From a checkpoint of a small contrastive image-text model.
Model: 14.2M parameters, 40-pixel images, encoder arch vgg, encoder activation prelu, encoder widths [96, 160, 288, 512], text encoder width 256, text encoder layers 6, text encoder norm layernorm.
Data: trained on regions of photos with short descriptions (Visual Genome), 50862 training examples, 78.5 epochs.
Rows from block 7 of the image encoder, named by matrix and row number. Each number is 500 + 50 x the weight over its row's rms, rounded and kept within 0 to 999. All counts start at 0. Numbers have three digits each. After the name is the row's rms in percent of the matrix's.
# conv: 3x3 conv (encoder.blocks.7.conv.weight, 288x288x3x3), inputs 184-191, a 3x3 kernel for each
conv.25 098:506488527473469487476496482592602554592563532585518516531500518515486490538502513514532513535514500524543518502454442490441454475439458487486474519490449532517496522543512521517533520518509510523504539524526553531506
conv.26 102:485518539480517559515545566465493513470492483465463446528511506476479439475488485502485449478467470465499479441422467448417476497478500574575589573563562520543536456488513454454484475490480483505499492505517525527535
conv.27 100:486489463462449469475477501571584516533536498483494466577565585601592578628614585555533524519501498483507502568590542514553507498482488546576576582587551594572547468514520467509516502511493469422397430410427425460474
conv.28 101:438485468441443453459437449552557572507516544526530527501483482505509495542526544567552507553510460530482474500491491477480493517490489482516497436464475411457461400411455404429458450484484488485525501516553488509526
conv.29 100:519510527530533515567504520486479471472475492521517507477495517547510551598596563478485459486470492478486493557543487549547484531485463486458469544475507484429428473475489497486509491487486556526531517496537543513534
conv.30 101:433431453373391439389411458546536547538553547518533564490498500487489523473470499502533525514515508534548553464440438459447441435434469444452479472495477501499481348369420389414394390424376518541553504538543490516533
conv.31 105:440394411456444468520478488530528522505516533482493494464489461485507490487490515496512507523500462506507469383386445333355442318390458462470446480491497509521531412434466380410438436465468515554524489543524498511503
conv.32 101:422448457457467502553555565468472478499491494528519507542547510533516473521477459451451453477499479532514536543513491503523518513516569524511499518475463525505479442472462410417407453427429523496499529518515517525531
conv.33 100:531496489525535495509513496542539509520519502526518491552545557544568542544555518492540544513540528531548546494393405513470446564474429399412443392408402396410391419402381458444398521463423533544535550512542523519540
conv.34 099:558600600495544522464521500455495500449488466448472451463481477473469465451484485559549502598553514562558525505518510526533517557564520526555508473508462457470398527528552493501498495498482475514541467508543506508517
conv.35 099:466388422555484484611550539467440428442400449430418445524580544490523475513531492544534513523498497535515564499508512532533536541545545546570578566554570558528553540513516572524523569528545384414442430434478441475488
conv.36 100:475442463486482475569524520511464484523532542540565590599543527559556518523496490483469454486413390472408377463458499448452526484503528530548497563571546581583540467475478483475518511490529549527541510498521514496527
conv.37 100:521523509521539533535563567540543550525522520489494476532546559543575599508551561533512479548519512515548544510490510451421437458417449498514572496553600529567590639645634619649641563585568475457481499489515511511496
conv.38 100:543551522536523476529529469477473476496529492526549555498476472481447460473488470580536554558513566507526550556513465496490453500505521478469492489476482522500511577543547539549545570564541510522512499494502503488475
conv.39 099:496504500539521503559542479495487470455420392416365346587545552586535532572587553582595597537566567527556533523473458510452421514510481568565571541521566535531535426459451437490496488499496458451483453452455481474479
conv.40 100:556548517545535490596542511528503500561544499537565511550531539529504529477469458508485503442455462474474485415403408472426382475447393467498435499503446530538504507527513525540542545584532484478505473453471437404411
conv.41 099:482482460504484505504517556491459479449443450433440446509585579555578604555597601505545553533532552528548572483511496476526523453505497525556539504546538497539534483490505481493512468505519484519528517532538553545567
conv.42 099:537549563548542521534540536594584593552545572533510543561544505557529470564506450434455494444476469516487489592505475554484466587509461479470495458479458477483493462450458478460443490452460561584554529523532516513504
conv.43 100:505484528591570584610594635390403396446418406472439419572567546562547560550550572497457465536509515537542541521515590497492574494527594545515526567560581596595605447455507470466494523537524456431444434423435445415429
conv.44 099:557526481537504458500480418494466516407436485411373447481503537499529545520518540419440440511494484523517486480483485471499505466527533522552527543546545536494502410446472457451496443444498526493488550518484536527491
conv.45 099:508495459508526495498503527543525539518502504466450463510482475509487473542526490477546532454457466442481465536502485523480503501511531561567545578568550577550532501504527564568566594579581500506557467482523465457504
conv.46 101:465513535395432455385371382522527548575537538599564562420485549467525573487545617516480484531500514567513466578635630546556549502489486436477496449507527448490540451464485474479497499485498544538518528487462516474483
conv.47 100:481527526469482473478515456493487472517513476515542503537520485556529547528524522495522488476486509484486462459551578437543597450488512425427476444452475487476469472475475489488523462511524539515516544551532561571536
conv.48 100:471438454541509510582565563449451410452503454458485474484512469473470471481483510427475450454465483470498475387405478401428517433469518435430432434452412427436392479467474481458495463461504525549523534546509511523514
conv.49 101:510445405464401415471454493491443462445413439406428444492521546492508501506481451554541545563565565546550554520520561507500518484502539503527550462521542502546581533472488561510461557511471489466516492476472433418460
conv.50 100:442491541415463514470477452480503584487483521493482468438464471509519486505515464480507499473497483544562500421525616428505584421501524473478472463508507430458487433452456476481509497536520554488455527515466485506439
conv.51 101:389423449370422414413440452462430417456441421478454444497484526496506531551516505492510502483482494461485485458439482468472504456464469491529590536560595558569576523515520503547546495516532507501498477482472428425443
conv.52 101:634592605611560552563516516556540560530521567555564565401329312418365404432417435448466549400461532446458540479460622495512606510503589542587528453504522480491524417457512422455511429431477552492505507439449507413406
conv.53 100:512522554511527509528539504548547540529536534504534501578585547596600575571569558487508490483479472552530503648577579585538555548522496516478517507459472508501447434457469488489495548517509515508485534508472471466429
conv.54 100:501502492500536516519527540527526501522503471460449449578540527540523502552523517533568563516563594548574620545488455527478472575495497543558566466489493461474511524488483489490514507508556491461446542498450548522472
conv.55 097:550598584532543548465479458483467444525530492505546539523530553583571565637586572485491475492521483542549540573555536508555510513508509494510525464521511480492492489485492526525517573542542481488488444441481514499486
conv.56 100:506503467500467453448432437487416394449399373406372380498522544441451522424423465361391439410464486491534559508467518450421499370370516550518502499510494494476512499462490503469494506462454553531501513467463459410446
conv.57 102:495508534450465502458458504608590567575559589548547528539545539536521513576537479388373415431411389467425434445418439486448470523488540495487527492466501488466489494492477476455476480447485532522519546519514527519537
conv.58 100:577569535431448437433446465508536522516507524482483492546503469500445439451437445460486494480534535545569575452408436488431444482402426402331402399342391422396415453455476473451486467470435545554532548563554542527543
conv.59 101:534532500520521504521544498556584539480507496424452461549508521546539530522539542460482457488470448523494458511493471463487473465512501478519575459481512448506489477502453540534516525523508487477486515502477534534489
conv.60 099:539560525488480477507494536476492494495502486499485491395390414429422444466468525572598629541576599558547567503533508521539527537579543444437497406403460373361437478475456449453450462453441525515528526524539522521512
conv.61 101:419419437465447429472456459541535518507497491449462484423464453429425427441413412509520535492478483500513497577535526526526532545507525461460483500534488561564494533538575519535529513494533559511512571545543556567554
conv.62 101:519543528532573528582583547498490492508470485514490475510522487519500489528493474526487467537492494553533530445459485423447499427456478562572575525538538518531505445459446430438443416439438488471484521480492537538531
conv.63 101:443431420477455481524489532466483484449488486474500528491475489477503487457489472543563550526517501508486504577539595534519545535508511397361406428439426488466443533513558539509511587550549447462448509521508571542564
conv.64 100:483463470459442454465492483499508511490498509434487493443433473450440439479480493489528499555562536527529533476468468487475462540502499446496530528517561508516522500498497523511479500510498497493515483532538512512506
conv.65 101:485482521510514494548561532412423426452462479511508543550528509489511499468476500504497515462443432498448446592584544566568515577557526408383420434426446459451448492481517524483493521501493467445463455470459532510518
conv.66 099:557580599557568593541581628378343366333336379429403442517495484532512505535524523477468446447458460494489499572576520529558578460532543493513484473531534474521536538509548528489506489483495420432488409433504439473526
conv.67 101:386412429376372412419420453471478516464480511500536573463457447386381370375384400512537554494525482517531498507512483495481489489477481435476444455456466476477462475481470483508504496497499407454505367424446437459472
conv.68 100:533535473571550503562541488518511489499481464444454433473432411487451444510481451473543531476500491457454480518488503525498547507527557473475433530543532590584573473497505504528522481513494454441457476455462480449458
conv.69 099:506521527507501512492528507474438470451454430503496501455443463479455462473479463486533490479525494540534554508513590512538590513547608472481507539547560573580581564560581549569574531574567493406381462433397496465451
conv.70 099:520528498490490505462491508412414433507473479483494487386403406437449457458467461517486499476510495477521489497505481488478483510485517537538537543535548503540532455464465445467458468453452474457459486459436441453451
conv.71 100:528487531534505516534562552482474485479440452503479501471487487490510517536547576545547580514543536535551561439519551399460531435504570470472478476448458438447457483477445462455434439422458519509501464464449415449442
conv.72 101:624568550565567520508519503574562543539517510535483475577541490573556497589559503490543544498565565526549544545494495514455432490431419549541521561539500530568519471447462485463480477451470481442424490458461509510494
conv.73 100:554520512591550542578566478498532576502513542447466472432463523374384426451422423545592539540523504525518516522573639506534590521514533380395406445440455512517527543519523523499520519523516427405416490462487536491505
conv.74 101:519541487505504471465449415470504476506511484505519521457475487486491489477501516522548515536514494499493482544565537573553524527529512445455434456465440464531493481491537432441438366371377568582581516503488461474476
conv.75 100:502512545454451462466454511487473459525534515534536521589570583578555519552502514525535513435418404406374351526531542521496512537543603508496532530481522513506488516501507521486511533525497541525508532536532567556562
conv.76 100:590536524482479459536506516544519509516502481479438452449430435430407399360335369429462447487507484446418429419393415412387385430421409426450480410424490459483541475456454495471491463468478559535491501483475475470437
conv.77 099:500517504538536532601586563506485466496491478460471488497498517472453497486478529460500469465430423542505458543525553558563577553571571549505471514484447511513479565567538545545528547561532442466478431449461398411430
conv.78 101:502512491555551484563557476484500514508524523524532527585552540583550510532518470531585581453498503452438433518490448536511472507524497526526482546534487536544494515469454511516470540549535491478449482474434479457468
conv.79 100:494471415531486471482442500587584551547565542549536542418434457422401447454400458395438442428441445407427406428446439463504493413490476514490503559533558583553598408417439479474444477476436477507514482535523471522517
conv.80 100:485483451414391409402366375631566547568522510506475478519497456486458414425430380458432441490487505512539564536454453532451485541535512606537572573510545545521565500526530488519553498517547606557559589549534597541550
conv.81 101:492501492533489530580555546488516505488525508497539529485500515545523530568548533453416411453456427501490470562516508508486449472444428517507555530521516498523498490498526497506505494489494506499518486484490520518526
conv.82 099:500535555516553511545519514501502525491489507505475492457467459444468473481486473481492470479479479470513491647637639597572570562542521440472501421453499458466487490436462513483480546519535559520498525507479515521489
conv.83 099:548539564541549581538570572379421492449504554511570593530516447571516477578561498540545478561545533541564543456580622465593610516606624542525506503516523466463510475486494482479484534537538550504493564498499499464460
conv.84 100:476474491462448455479478464511533531537511497570555538474413391452420408496486500542529548558542512536561581496497539523518560478444509467449409475473425523480456500523516463467500454435452593549545537520513509510516
conv.85 100:583561525533527504582505439546538512528512489479490475450457473470475466478455477453466485471495495464514504545486519578520545588561590531477546506482512563539503490498468508514500507525538428453432437408398441427429
conv.86 099:510548533529538529568574554516490538447429511446458489488508526500524538524510520503518510543527542524523546556529534546567562559543570503475493512496484528535521607602616552557586505516534430425458497462482525536552
conv.87 100:503493485479477491457485507582579547493492469426437420567570571595582572596547522500476490501481522532502521535543518536535494525508496465485500493506525513520518581570565572538559544507515466457465493498502517533548
conv.88 100:473460483468484470500501465509476495513476503487484480414430431456459458399401403460493474476453454496479462549540542545530541520526550462485478495552564530592622499445416504488477488464484361355412422432462444454486
conv.89 100:393411418443482479530549519551580574595605577523523559544520544521509489489476495466470498453481480494530515595544555542509520528514503402437454428440447492467410531491507512497515489497523512542571512527529525516542
conv.90 099:521548527493521510464504475492467455498439396427431408531504511508478482493473491473529503489466488498521515531489475533503473536490486594538533560548518542544532509563553524565571509519533460449460414453448436462468
conv.91 098:452449441429413433480440419506539545493519551438443492482498508521524527564541533576550545555555567550544543558517495547538514527500497504478500514528504515487489473457475471445431485454416625606581601597585639582616
conv.92 099:484509532466466471494468485496508536501499531509513520432456459485473519551511531507504536508523541533559573528492523556524543543501567532471440576516493567508495596562606564536546565538525488499480500490463507514465
conv.93 100:493520533463458460405441448616606554625584550554522520565540521596586559575554505471452433529507488553547542564519445568505464575568509563539568505526524553514563508521515496518525478499530516485471516479476537526495
conv.94 101:449442421520470465575520506492510504533541521554543552517463500525484506528539543525505529465456484467466498501533534483511506492526540510532485523520457508483425472450433494477455499461458482490509483497507544510527
conv.95 101:564524481539515473401448441520513505504475495503484472464488475513555572506504506488506517510516540565562564543521512528477483475457486610566565511513524465495532490445440489458459523495510482505533464498557454460521
conv.96 102:487490470562527499617586563471481436443462420510495495567577560576578561548559580547550545486523536443460477352342331392360370457388404541516503554527537536557555492473504475481474514486473537525491538506524530515520
conv.97 100:533523500490478504393368443533516487509518482489509498522523556461478493460444430481489527528524521562567569591533564566541542525553527548496500490479487455433482518497532533486514513491500433390390475421432462450448
conv.98 100:470420424507471480569540564591570545619593553605598586494493467530488451541512482507489459494509448555546518503534565474537562446522581471432414465437448435425499471472488520500510548520529420389409401393379413367336
conv.99 102:547564479521509480568547509564588575508500512485468498526539530537530527566561561534503511513479493534501508467460432491484494537522500518509518431462489430476503419437442440460472428448456506519505508515522506487509
conv.100 100:499427450466447450520526529538494474493478456534493506488519562506534567494518574482482508513545563509552558525543535459449491391405444489517558430509539396491536567570529518527512500475477531530532577580562532531560
conv.101 102:555580568549559515581558561594600591564560574568548516541526545529517536506498499484478476551531545555571593462461449517498493538525543482510525469495545490487529435443470403434438435434435475497488500523525535561555
conv.102 101:469462475448445443475455443445413407439413413473451471458492543486508561533571632444490511388414448407451462567536514532503484511482467423400454432419432494455450526515518505482502493454481505492514538534531522543561
conv.103 099:445477490431476464417433459418449497414474478402418462554541540579593567570619605457423446440433444455452463577617600527560557498524553437455473473489447477482490450504487418410431401388384504465512538509531569534566
conv.104 103:471462490460426443438425451492508511450497490452453472467456449401405421421453450509558537529556527487538545505458448521457463509511523445388404480410408529473477554558580537503535514508495537518496512500478487502477
conv.105 101:484481492483450471480488509553536527518515512492469490505467480472425465436401456530525513464481475491492520622577620602565578561546542490461474465451470425425502540520550564524581568563593548520553543537526501498510
conv.106 103:499478468506510520545529526561571561577567563549553558494504523517537554455470503511457458506474478494468468430436469377417520350420501414401435473477460452456494420429484443461484468470515518549525489488496446438440
conv.107 099:445478478361402487417476546612613562559565513482451445580563580577591576591596598567544557548536532525513484585507480482477447457431417594552569606590593578584560496466501478506517509520525477436440505473486518499497
conv.108 100:470458432466476473502518487499510490475465467503511494525502529466463471475463454574562568559528566528506508516550554526522567588570571541522522495446489481507539531541554491534560482517553527526516538529530565565558
conv.109 099:467479454460441440463440452554550547514539528455454478538508509547536550535526536524529553484528569519519585560547496606556539553560546435438475427447483414475514541530527566566542596562539530507513500467506484459468
conv.110 098:519501513513526529500522523508508486522540518523516500539579576597601580580577578439463501425437448391414382541538523513542485496512463415463530486517534492540540448461468439449416425478433445467472440455473419452449
conv.111 099:436453443502522447542553493439433446435469478457486499434417469403405407437454439449491497452518503458544510522505456497493445519514526485508492517541551560571595485472454509503433536515490420408482428428476478480505
conv.112 100:495478490524503483565544538477459496485481508501513500448477480475501483458467454459422453493480499493484509460504507514531554515529524471526533526564583621637621488497511495482456504489488389419433429458493525521528
conv.113 100:450456487436436491532541564559589619517502530440427449498498464501468470517470436459465424475456434463464438539519503532552574510506530516485490563531528622588606501475513484483531506498564545516500533524505560555536
conv.114 099:524521536479506519499522525538522527485507508450452483540567565529539528555543549567538524494488493442426427509550568470516544444490498580581610637626603665634646523557539506556558549565564424382417436448459441431435
conv.115 100:427458495432440478509507541615590573550509539468490505542510524528535548511467507441496448433478448448449424557523419540515502526508511477480501489486515490483542526537537547517538528503542516510532497501517497488516
conv.116 099:396373350371381402434443487562554539486499512400391417517531518495493475506492474552566540527532545510512509476505510531562570511514553517475468547549531602591532539521571523534576542515562519497537547528550568547558
conv.117 102:376393457431465527473520511453467485473487526499493545531523523553580568530538543516528511512506510533509549503544631464530628455513593451460452493486489528524519566582601558559610580582624492465479463460440465409392
conv.118 099:419408423468451464523526520544523464536518473562549500524531557505502510526514491489522528505551552498509511520495493463486563391431513567536505563526481596555472541522528560529540507510531425393403434396391423417393
conv.119 100:513535515528507492483489470573576575600607571595568556553562554550562556517520500462427424446420394483433440483490477494480463481500440506524549487494510509502493508521516489505516446489505519504519495505509466481487
conv.120 100:543540545513520508503476490447446457459435418470455436551526536542517518607542563492493500518501501559538558494434453478430487489466522505490465481481486507503488512530559513507517455457496424422435433419431465486500
conv.121 101:503488487487473478529528497451447450439429461461443470449484485462505522476501553478528493470502488423459455518524538459494523480501516475480483462455459490476452477488515445453495467441474436452452377392443414434459
conv.122 100:465448462534473463544519512465528546475493546467522556456454493457456493469479503531567591555551574561555558481517508472503505482536546568530507485499490444457472442471459438465452489491482454457493452453447459459473
conv.123 104:466513533460462510506514523533541510552538532517507525575564560556536537538514516422397407454422412487437453461436351479454427451443462477430465531485497512499495438457429401423426392417431526531541537539527533527529
conv.124 099:431461474448466477490494515572570584584572594515502512545516505576552502527505494519518497496476488468451469516503538498484559442453490590581525591545545510501514520515564538547568518508545457447471452439435460450474
conv.125 098:551586556506528528509518516449466473456463480437444470559572559592572577636616599512512474523504510514533510556491481533477443523456450507539519473470483498491502491461484517484479527525508494494484462485447472472474
conv.126 100:557577559530568551536519525499509488535514516559551516458451506473491532491541573479443465451434443475457482595614575574611553523543480432457492412500519452512484463490482513509503524488461578570582556547582579559576
conv.127 101:587572578543546550545504521540579545528546543510488477438453442477456487449478482503503504518528543488510508468431455475426467501476480460460453470455455457448445490486468480484501467486492516496486567544525552526531
conv.128 102:519546575524533514503500518475518566444464499423445459499513517456488490466467477495506505450477495495487504472495546418456484413426434422428504487490501548499517550563574509496528511517532513472478542522506570562574
conv.129 099:607585557551549533510511513574597596508520578494515539532527497452440432424428426514524498459473472464457467459424461444417413418415406499474504520479484527465451467479447487512484450440449566548521567574564587607599
conv.130 100:491432453475473487498505484535540508520486499500496499429399401443449446436437502596609621557577597558577584538552586505509562507546568467497501418429500370376438468428415438405407460454471497491472477463474448475494
conv.131 100:491438473426388406417355364542561570488491504429398400451448426453434455456400447516562550470510528525549566612608600597565574560536532559491516497440476470433493417441428456428423496465470524500517578566542611611595
conv.132 099:578543522583558497580553508436462483447469507473499533573580543581580551580566534561558555513488493422388399545488493494452519437453488521548513504535543502536546506456485496449458505472451470475441504481459523498495
conv.133 100:446435455450440473520526513577573578495502555412413496534525556559557537517520510474457438458449443474476446498519527537511550519504536491470442511523494583583523520539543481481508485482495548524510561550530583557545
conv.134 100:568538515558540503558515486519544544531515547490492526512537527459502506495552533531548534512521539485508511563558463556516436516506427532504525552522461545549485448445416458433424471415425463446463455492479490520537
conv.135 099:497551534493539524538528509474499492474434399491446376480498465470467426426462452520512475496509485451468479455502509506538507491527490431446475507522514565557538457508525503555540549566563474461456501489482473467461
conv.136 101:473456439439435408385376417503533481505520483507495475451478537484504543472491519415453403471463440506518486396369368414417398426435423478469445450471466481475504384384408382399378370372369550557602528576588517571578
conv.137 100:587572582606586593636626650551524524480489465469428460576565572562530516538486516434420437459427404492461447559552604516536580526515605633640629604624641603618622474457516514491520482492502455434483434418434407373428
conv.138 099:486480463458488499431423472567556543513490491469427422534496490587557528592570556466499494494507521540554580595552544558542540557512512510515524461459488435461519511485471501461460509498479408426451415469478418454467
conv.139 101:530527507582585564588595589560551548529478501513481507527516509568529525577563559512494484457441448490466477519505519503505501531505569594598547642630589642647600649648686598608631582570597468466499486481472515522505
conv.140 099:510563567538526564552538553433499488480518522523505509500492523499507565537549605506497488538503506510510546555578589520545586485486574492458482424418466418403448559535547554552564560555551428431445408410428447436437
conv.141 101:528500476530491479520480489469489452530545516554539565412432458508498509561569551396460518447479538522529532515561635451484564385416494478478454471491459493495485413454476381378424336350374535498494511480499510501500
conv.142 101:376355397445428442529510483542543541508502496522501518483467484434381425429357366376383471400387480458402456552521530510532535528525533436384384440425405462428443428424399456454470482482490501518516503510515510528492
conv.143 101:528559518485499465459454460503544534411454500391440458498489494428452440452456452522526498498493483449475494540477470512433427463420405542488510462421412373315352504497476544508493475456460580574545582599599577596591
conv.144 099:476502448494502497430505494498502524511554557543546547422449431453476452446460442427446442457472461490512501474478462488468436486464462450449526559492506560509498542558535508551529498498500450474449495493519520496510
conv.145 100:385362389418376409520483475500508533525522526507499496499494474496477456503486471429475451475474466491454451568543509508486498489485474450373396427408397479471467534511502513504511524474495407410422484495492502503506
conv.146 099:451444472532546558577567600547569549548557526481484499521518520551544540529516541530551564486528536440495506555593529567581510564527473535538570540574591515511552480510481436491463440450449556537490554532483537516485
conv.147 098:483498538504498490452480467464467478487483479433441434529530491531502479536470471495504492446477463378411456537531488512528487518535547480468525489497534495477521560579591550566594565553576369408407409404411418449419
conv.148 100:510537534490491522519498485599603604596597584543575581583580548557550501554525523465485491494510500502529514504503448473438433496461448513534515510539530510552548460489436472472439486468478491499491478510483505499485
conv.149 099:544506503543474426521432444488491521506509477514512491524545562531531546518538528577574548536566552517544550451496554453483518514511577463500526423508515419518535502519512512495525555498516515500476511495478444453465
conv.150 100:449457511474479495483454458479514561488503499488478468450497511485502537434464528474428368464465445511496483481495496525544535502489471494479527492480539471555570471489521480487507473473510500513488541495483556554502
conv.151 101:516483478445445468415410396509536493498494462501495442429375384447386406451444439479519478450479449485487484604570579554564565540502536444456451487468470454436451455410438411390408427406427539529497529546528545554537
conv.152 099:461462439461428402479470478470485503429422422406406427501466514506499530490496520452487512469474484476490524485493528480490523506527547495479492563520516583520502469482484472472473510505483445463448486485506478501512
conv.153 099:412455477405454496480524558429435471429452472461467489435425469449451481468512499506520562508526554504525552491476496405415480394423481558537519391437425415440485532519541488505489458471477423362367384360373358360378
conv.154 100:513456474505438447549479431493467447520506537535525547447451489472451440476423396505503484498478502535496507516536528474512483522526530485464447503441418504459412484476488508494484558541545485475474482461475474467511
conv.155 104:427413384427418408445428412510511491493451489448425456498464470489498472505531505536551501512503487470458431422427462370384429375367416494490458502476448451430426441426430413412427434443475470500496467494514460494507
conv.156 100:435475461473511509478483477460460474429433493424403444501509489531527508559529513480481489480458464460425412606573553484481516464482508477501484480516469530552517517529486508509475458437444489487498506511545543560571
conv.157 102:443506497462512512531557584464524551434470499404400424535499503525502519555495501526519508500509525527506544524558574498533540476481512377388425450432433503446503483511541502512519528528544481459463512510478497494490
conv.158 100:517503517469490501462468466530519486555537506563550541517509492511517480522497465409432399380381371421470448568535491567514477545494482498521492480493488496491499435459430494531485527556549410447474391454463465464442
conv.159 098:488466474473459443475462455517521532478461487438433466536520540540496473495467452467492509495507495526497505493479454486465425494440465443491490488503501492510536525483423557532513579564541444458462474494489476502491
conv.160 101:520544491486518497444465479529548548507530523448452477523507516512523522547561551507530548519549545548544560558581561563589548571571523502480464490489494556529538548564552535562530576549559533496506535512510531521513
conv.161 100:466457439534527511576564514451471452485462467449463465447461427416408457430438450505519500479502496446481500505499460526514518588590593454489528416447479373372426519500483532532502550561491533535575530528537485490495
conv.162 100:519518497495483510475476490534553535563536526505474467539540555568578562563559567527542541565563571556576571502499508468494527407478481520528551554579597615592608418401405420432405475478484484468432429447434380409421
conv.163 101:468467467474421419534471453525534534491516488457472489527403368479411433464440470541544557516542553477511553510537562532548596582595627481497509484483483481485475555519533569551545527530534434387391395392372404405393
conv.164 101:604598606464503503437473492510501484488484498474516477397417447434459496477494500417445459474493481476480481419407480417436450428431419542517555514509529553521533513496459519488477554525497539563524520523507536525509
conv.165 099:551501502507473461439383429572558597531545591476507521473443432493451477471472452467433383484443414445414437471385451431417474428394449580623573551567518547519508482496521481477526467462509485478511497533549503513558
conv.166 101:469435495425398430443423416522519531521523543537559554457474496453508516491522517425398359411406419453434433479493509406467494411449484523503545515498511557573558533517557484493508444474485485508485473494470424432431
conv.167 099:485477464561529523586521507560570555573544543509496507472458479422425431448413441475444426501470480513527496392366372372369365441417443456387376432434399415446428399385388423397403464434408518519543545554537514527546
conv.168 100:483499493486469480539516524484508513495512524496493513486513536524516549561553569524552537513538528494525518460480504495440465502449470334352413356369383372394394486489475460463455492471461513512549492484524492517535
conv.169 099:372368350367353338370357352507478484453472447465470471500510460462461434454434414499501504482489436454456419488469467535491525528509530493486518495528537566576600510513501476470466486478471566562540570552558578591575
conv.170 100:482469502460455506515487519402435435410409437493453479462513549464492535465487530521515536494481501487495506530573546528576548457527485387403459438489526508537574504503537533529512513500505448444443474488461538513511
conv.171 100:566550560525544509546541518582557562605585580600571574505533539498504519523540539451423422466478486436456446458380396462379382451365392530574544545577551588578572523515505491473484509482509512492493528503483524505488
conv.172 101:440436453460455497458486508509511476525510479491488467456423420495463454517478511532552591523566543466498514553536481558526521558537539455457444442417408429400417477499452479502488503515473480503485485454456483451473
conv.173 099:552485478543542565553551588460454460465458460465492524492540563524554575558531578577524545619586595622571605518542584464495555410487563486500496488531551494529536573569550541536553509518536542540580518531594479528574
conv.174 099:548520528483481511449456464602599524544548520443482467576558534541528528611559554484488487488468446512493486533516520511481477423417462541510489539538495564555494541545546505524534533498533551514495500498490528526516
conv.175 099:530514536488455501503476500483421440458413425489457488549507518537515508498514512470470511486443459482459502444500513410482530419471492475507557481504571509489553531547561497495548485483509544527520542556541555560559
conv.176 100:479511481520514482499497506489515534453478479452479493543581571588567560558558595442466473440456475449492501509472462517529486559535530480482507500480501516504504486484488540538513608582573516514540468456476465456468
conv.177 101:456431416416343350386360364516505513526478514504483487485504506504491504451462487508558577492516517469495533474448480518471493524498488423457457476515510492512504497492486470454474467458467484501529526500514546537563
conv.178 102:521483471434438413465477418546531514538517512477484479435488456418448444445473485481478465461475484478492511423379411456404455485436444519500475530505446563540461477471496481503496483512489592587538581573553582558552
conv.179 100:510506523571536511683645600598566545558526517560563525413418407403423429429421426488492497472451463445434453515514538498505519508495515439374365445392400482497495434419464443430460435427466524515485498505504494515498
conv.180 100:565475452562518500590549526447443469460437449465494484493524570462489537499529583482489505507556567541593571493409442482437467456482511506536539460507515441461457576517490526489470513514471476469485483472457469451470
conv.181 100:481498492485487515479497464461513500500506512544553549445456480402413422407404420350344369357338359426420402340370379397416419440475438464447499487486513528514500463458504469487487480486479503483472445489447458458443
conv.182 100:501492492508479493518489453495463421490485455463472433474493532470470464502512504494489467417449442425426424537488482497477500432452493536558550581571547613581588523525508507466491516480499424439471470502493496524536
conv.183 101:511507524457476483418369407594579525561556547502527552543534524501507519496478506431449467465478503551545548545458446553476471544511517561486507557540546572572611476463468537500508553525535487450409438404347397333334
conv.184 099:512553573558555584542549566527535530483475472436453454523505548506487526511518535474454443502495497502493489525552532518496474484466461439469504497507544518501513509506501559521511561511526447446401448435396446445438
conv.185 099:530554493533527496504507501560549499584560540537565533550533503558580550574559552480474460476429416493481426603624526603576460530466409506546515499517506489496452479467451476469456439443441533522516551532546569555571
conv.186 100:508415376532509433502474419493544574460525560428497529507538534510538516505532546546558497500503450524482405483469463452437479437465483473448395513504436573553467533485489503498517458469488544534545569571558591591583
conv.187 099:435406465397378414436437477528542535557552529549529534495507505517510516558548563506531509486483506480501502598601585527522517490509502438467479443464429441437420447418438413437414402418412448436431471454455501506523
conv.188 100:555571550555530547534529519557534518509514495504484472458490505463472475485484464540558545561542542569546550528532528532580588514546584467444473427421408480477449511553575534557561535542549376394388387415430465443470
conv.189 101:459457448443474470443429443491491463462467444469477448472481486460481486438455474520506476482460456510479473480476481475460482465447479511500500484474478519512531449485521446485519481488527491480485459444478471456481
conv.190 100:494489480517484504594565592463497518486508525518499532447469464447437422427435434530524523508517479515505482495490514424448504414422505551530504558547489558517505428454434423447451470445456454509531440468504430487498
conv.191 099:511550535538553568511500506499548559528548542518553500560538539502473496433433499431399408392383407439439452528542543563588557527547538471501543513537573537578567503531540536549525557578556490498495486438448460402412
conv.192 101:510430425551454407542482473513474519467426457421389468479522534498535539500491506556560571553566572495526536495399433521433410522488480580594548601612597569585587515470493506460454480437407406369432451424454510501534
conv.193 101:440425401501496477556546516457481502453479495473480515552527498530495489516503498598588583530531538509528517544493472523526476509530496530501472460463445419434424497493465492486480511493471445449467436415435416430421
conv.194 100:433415455442456463491495496501541552517535551545565553484468426487482452536489485571580568575553557573563557588530516556512523601585555508515499449475447455456470528519508523491523508512531486530491493503447485480476
conv.195 099:484443465398397426402415418544549530524511506450409420511495516508499498456443437427443475411487493431501486655574520647528478582492465464431476437439472497481487519494466488459439475455451556522524590568572612583571
conv.196 100:547522496554552525510530499453479528462496525465503529450480504481488497475487494507548518522539510489476487439450537471445484463443483503494527533520486553538502432463450469466439474447455471465442469460457486506453
conv.197 100:528567600468511540515518531550534542565562553539529530415400457366366452425434466497510471515503482505522512452437454516478494547508488488505466502511461514509521426450468444453479478451485534553570511555538483504514
conv.198 099:525505467551526527645606600577554525515509487506520530446467468456502491473480489495518510545545557507517521551495486530529483508524494434433428467471473439445469449461423454466467429450431527531501519528499535501486
conv.199 099:517482441502488468473485492594618584595586580522506492519538554512554593525544577516498521513506541518542563595594561638644555635632540440495515428457490427473495606586579598563559601562527504504518526524523564541556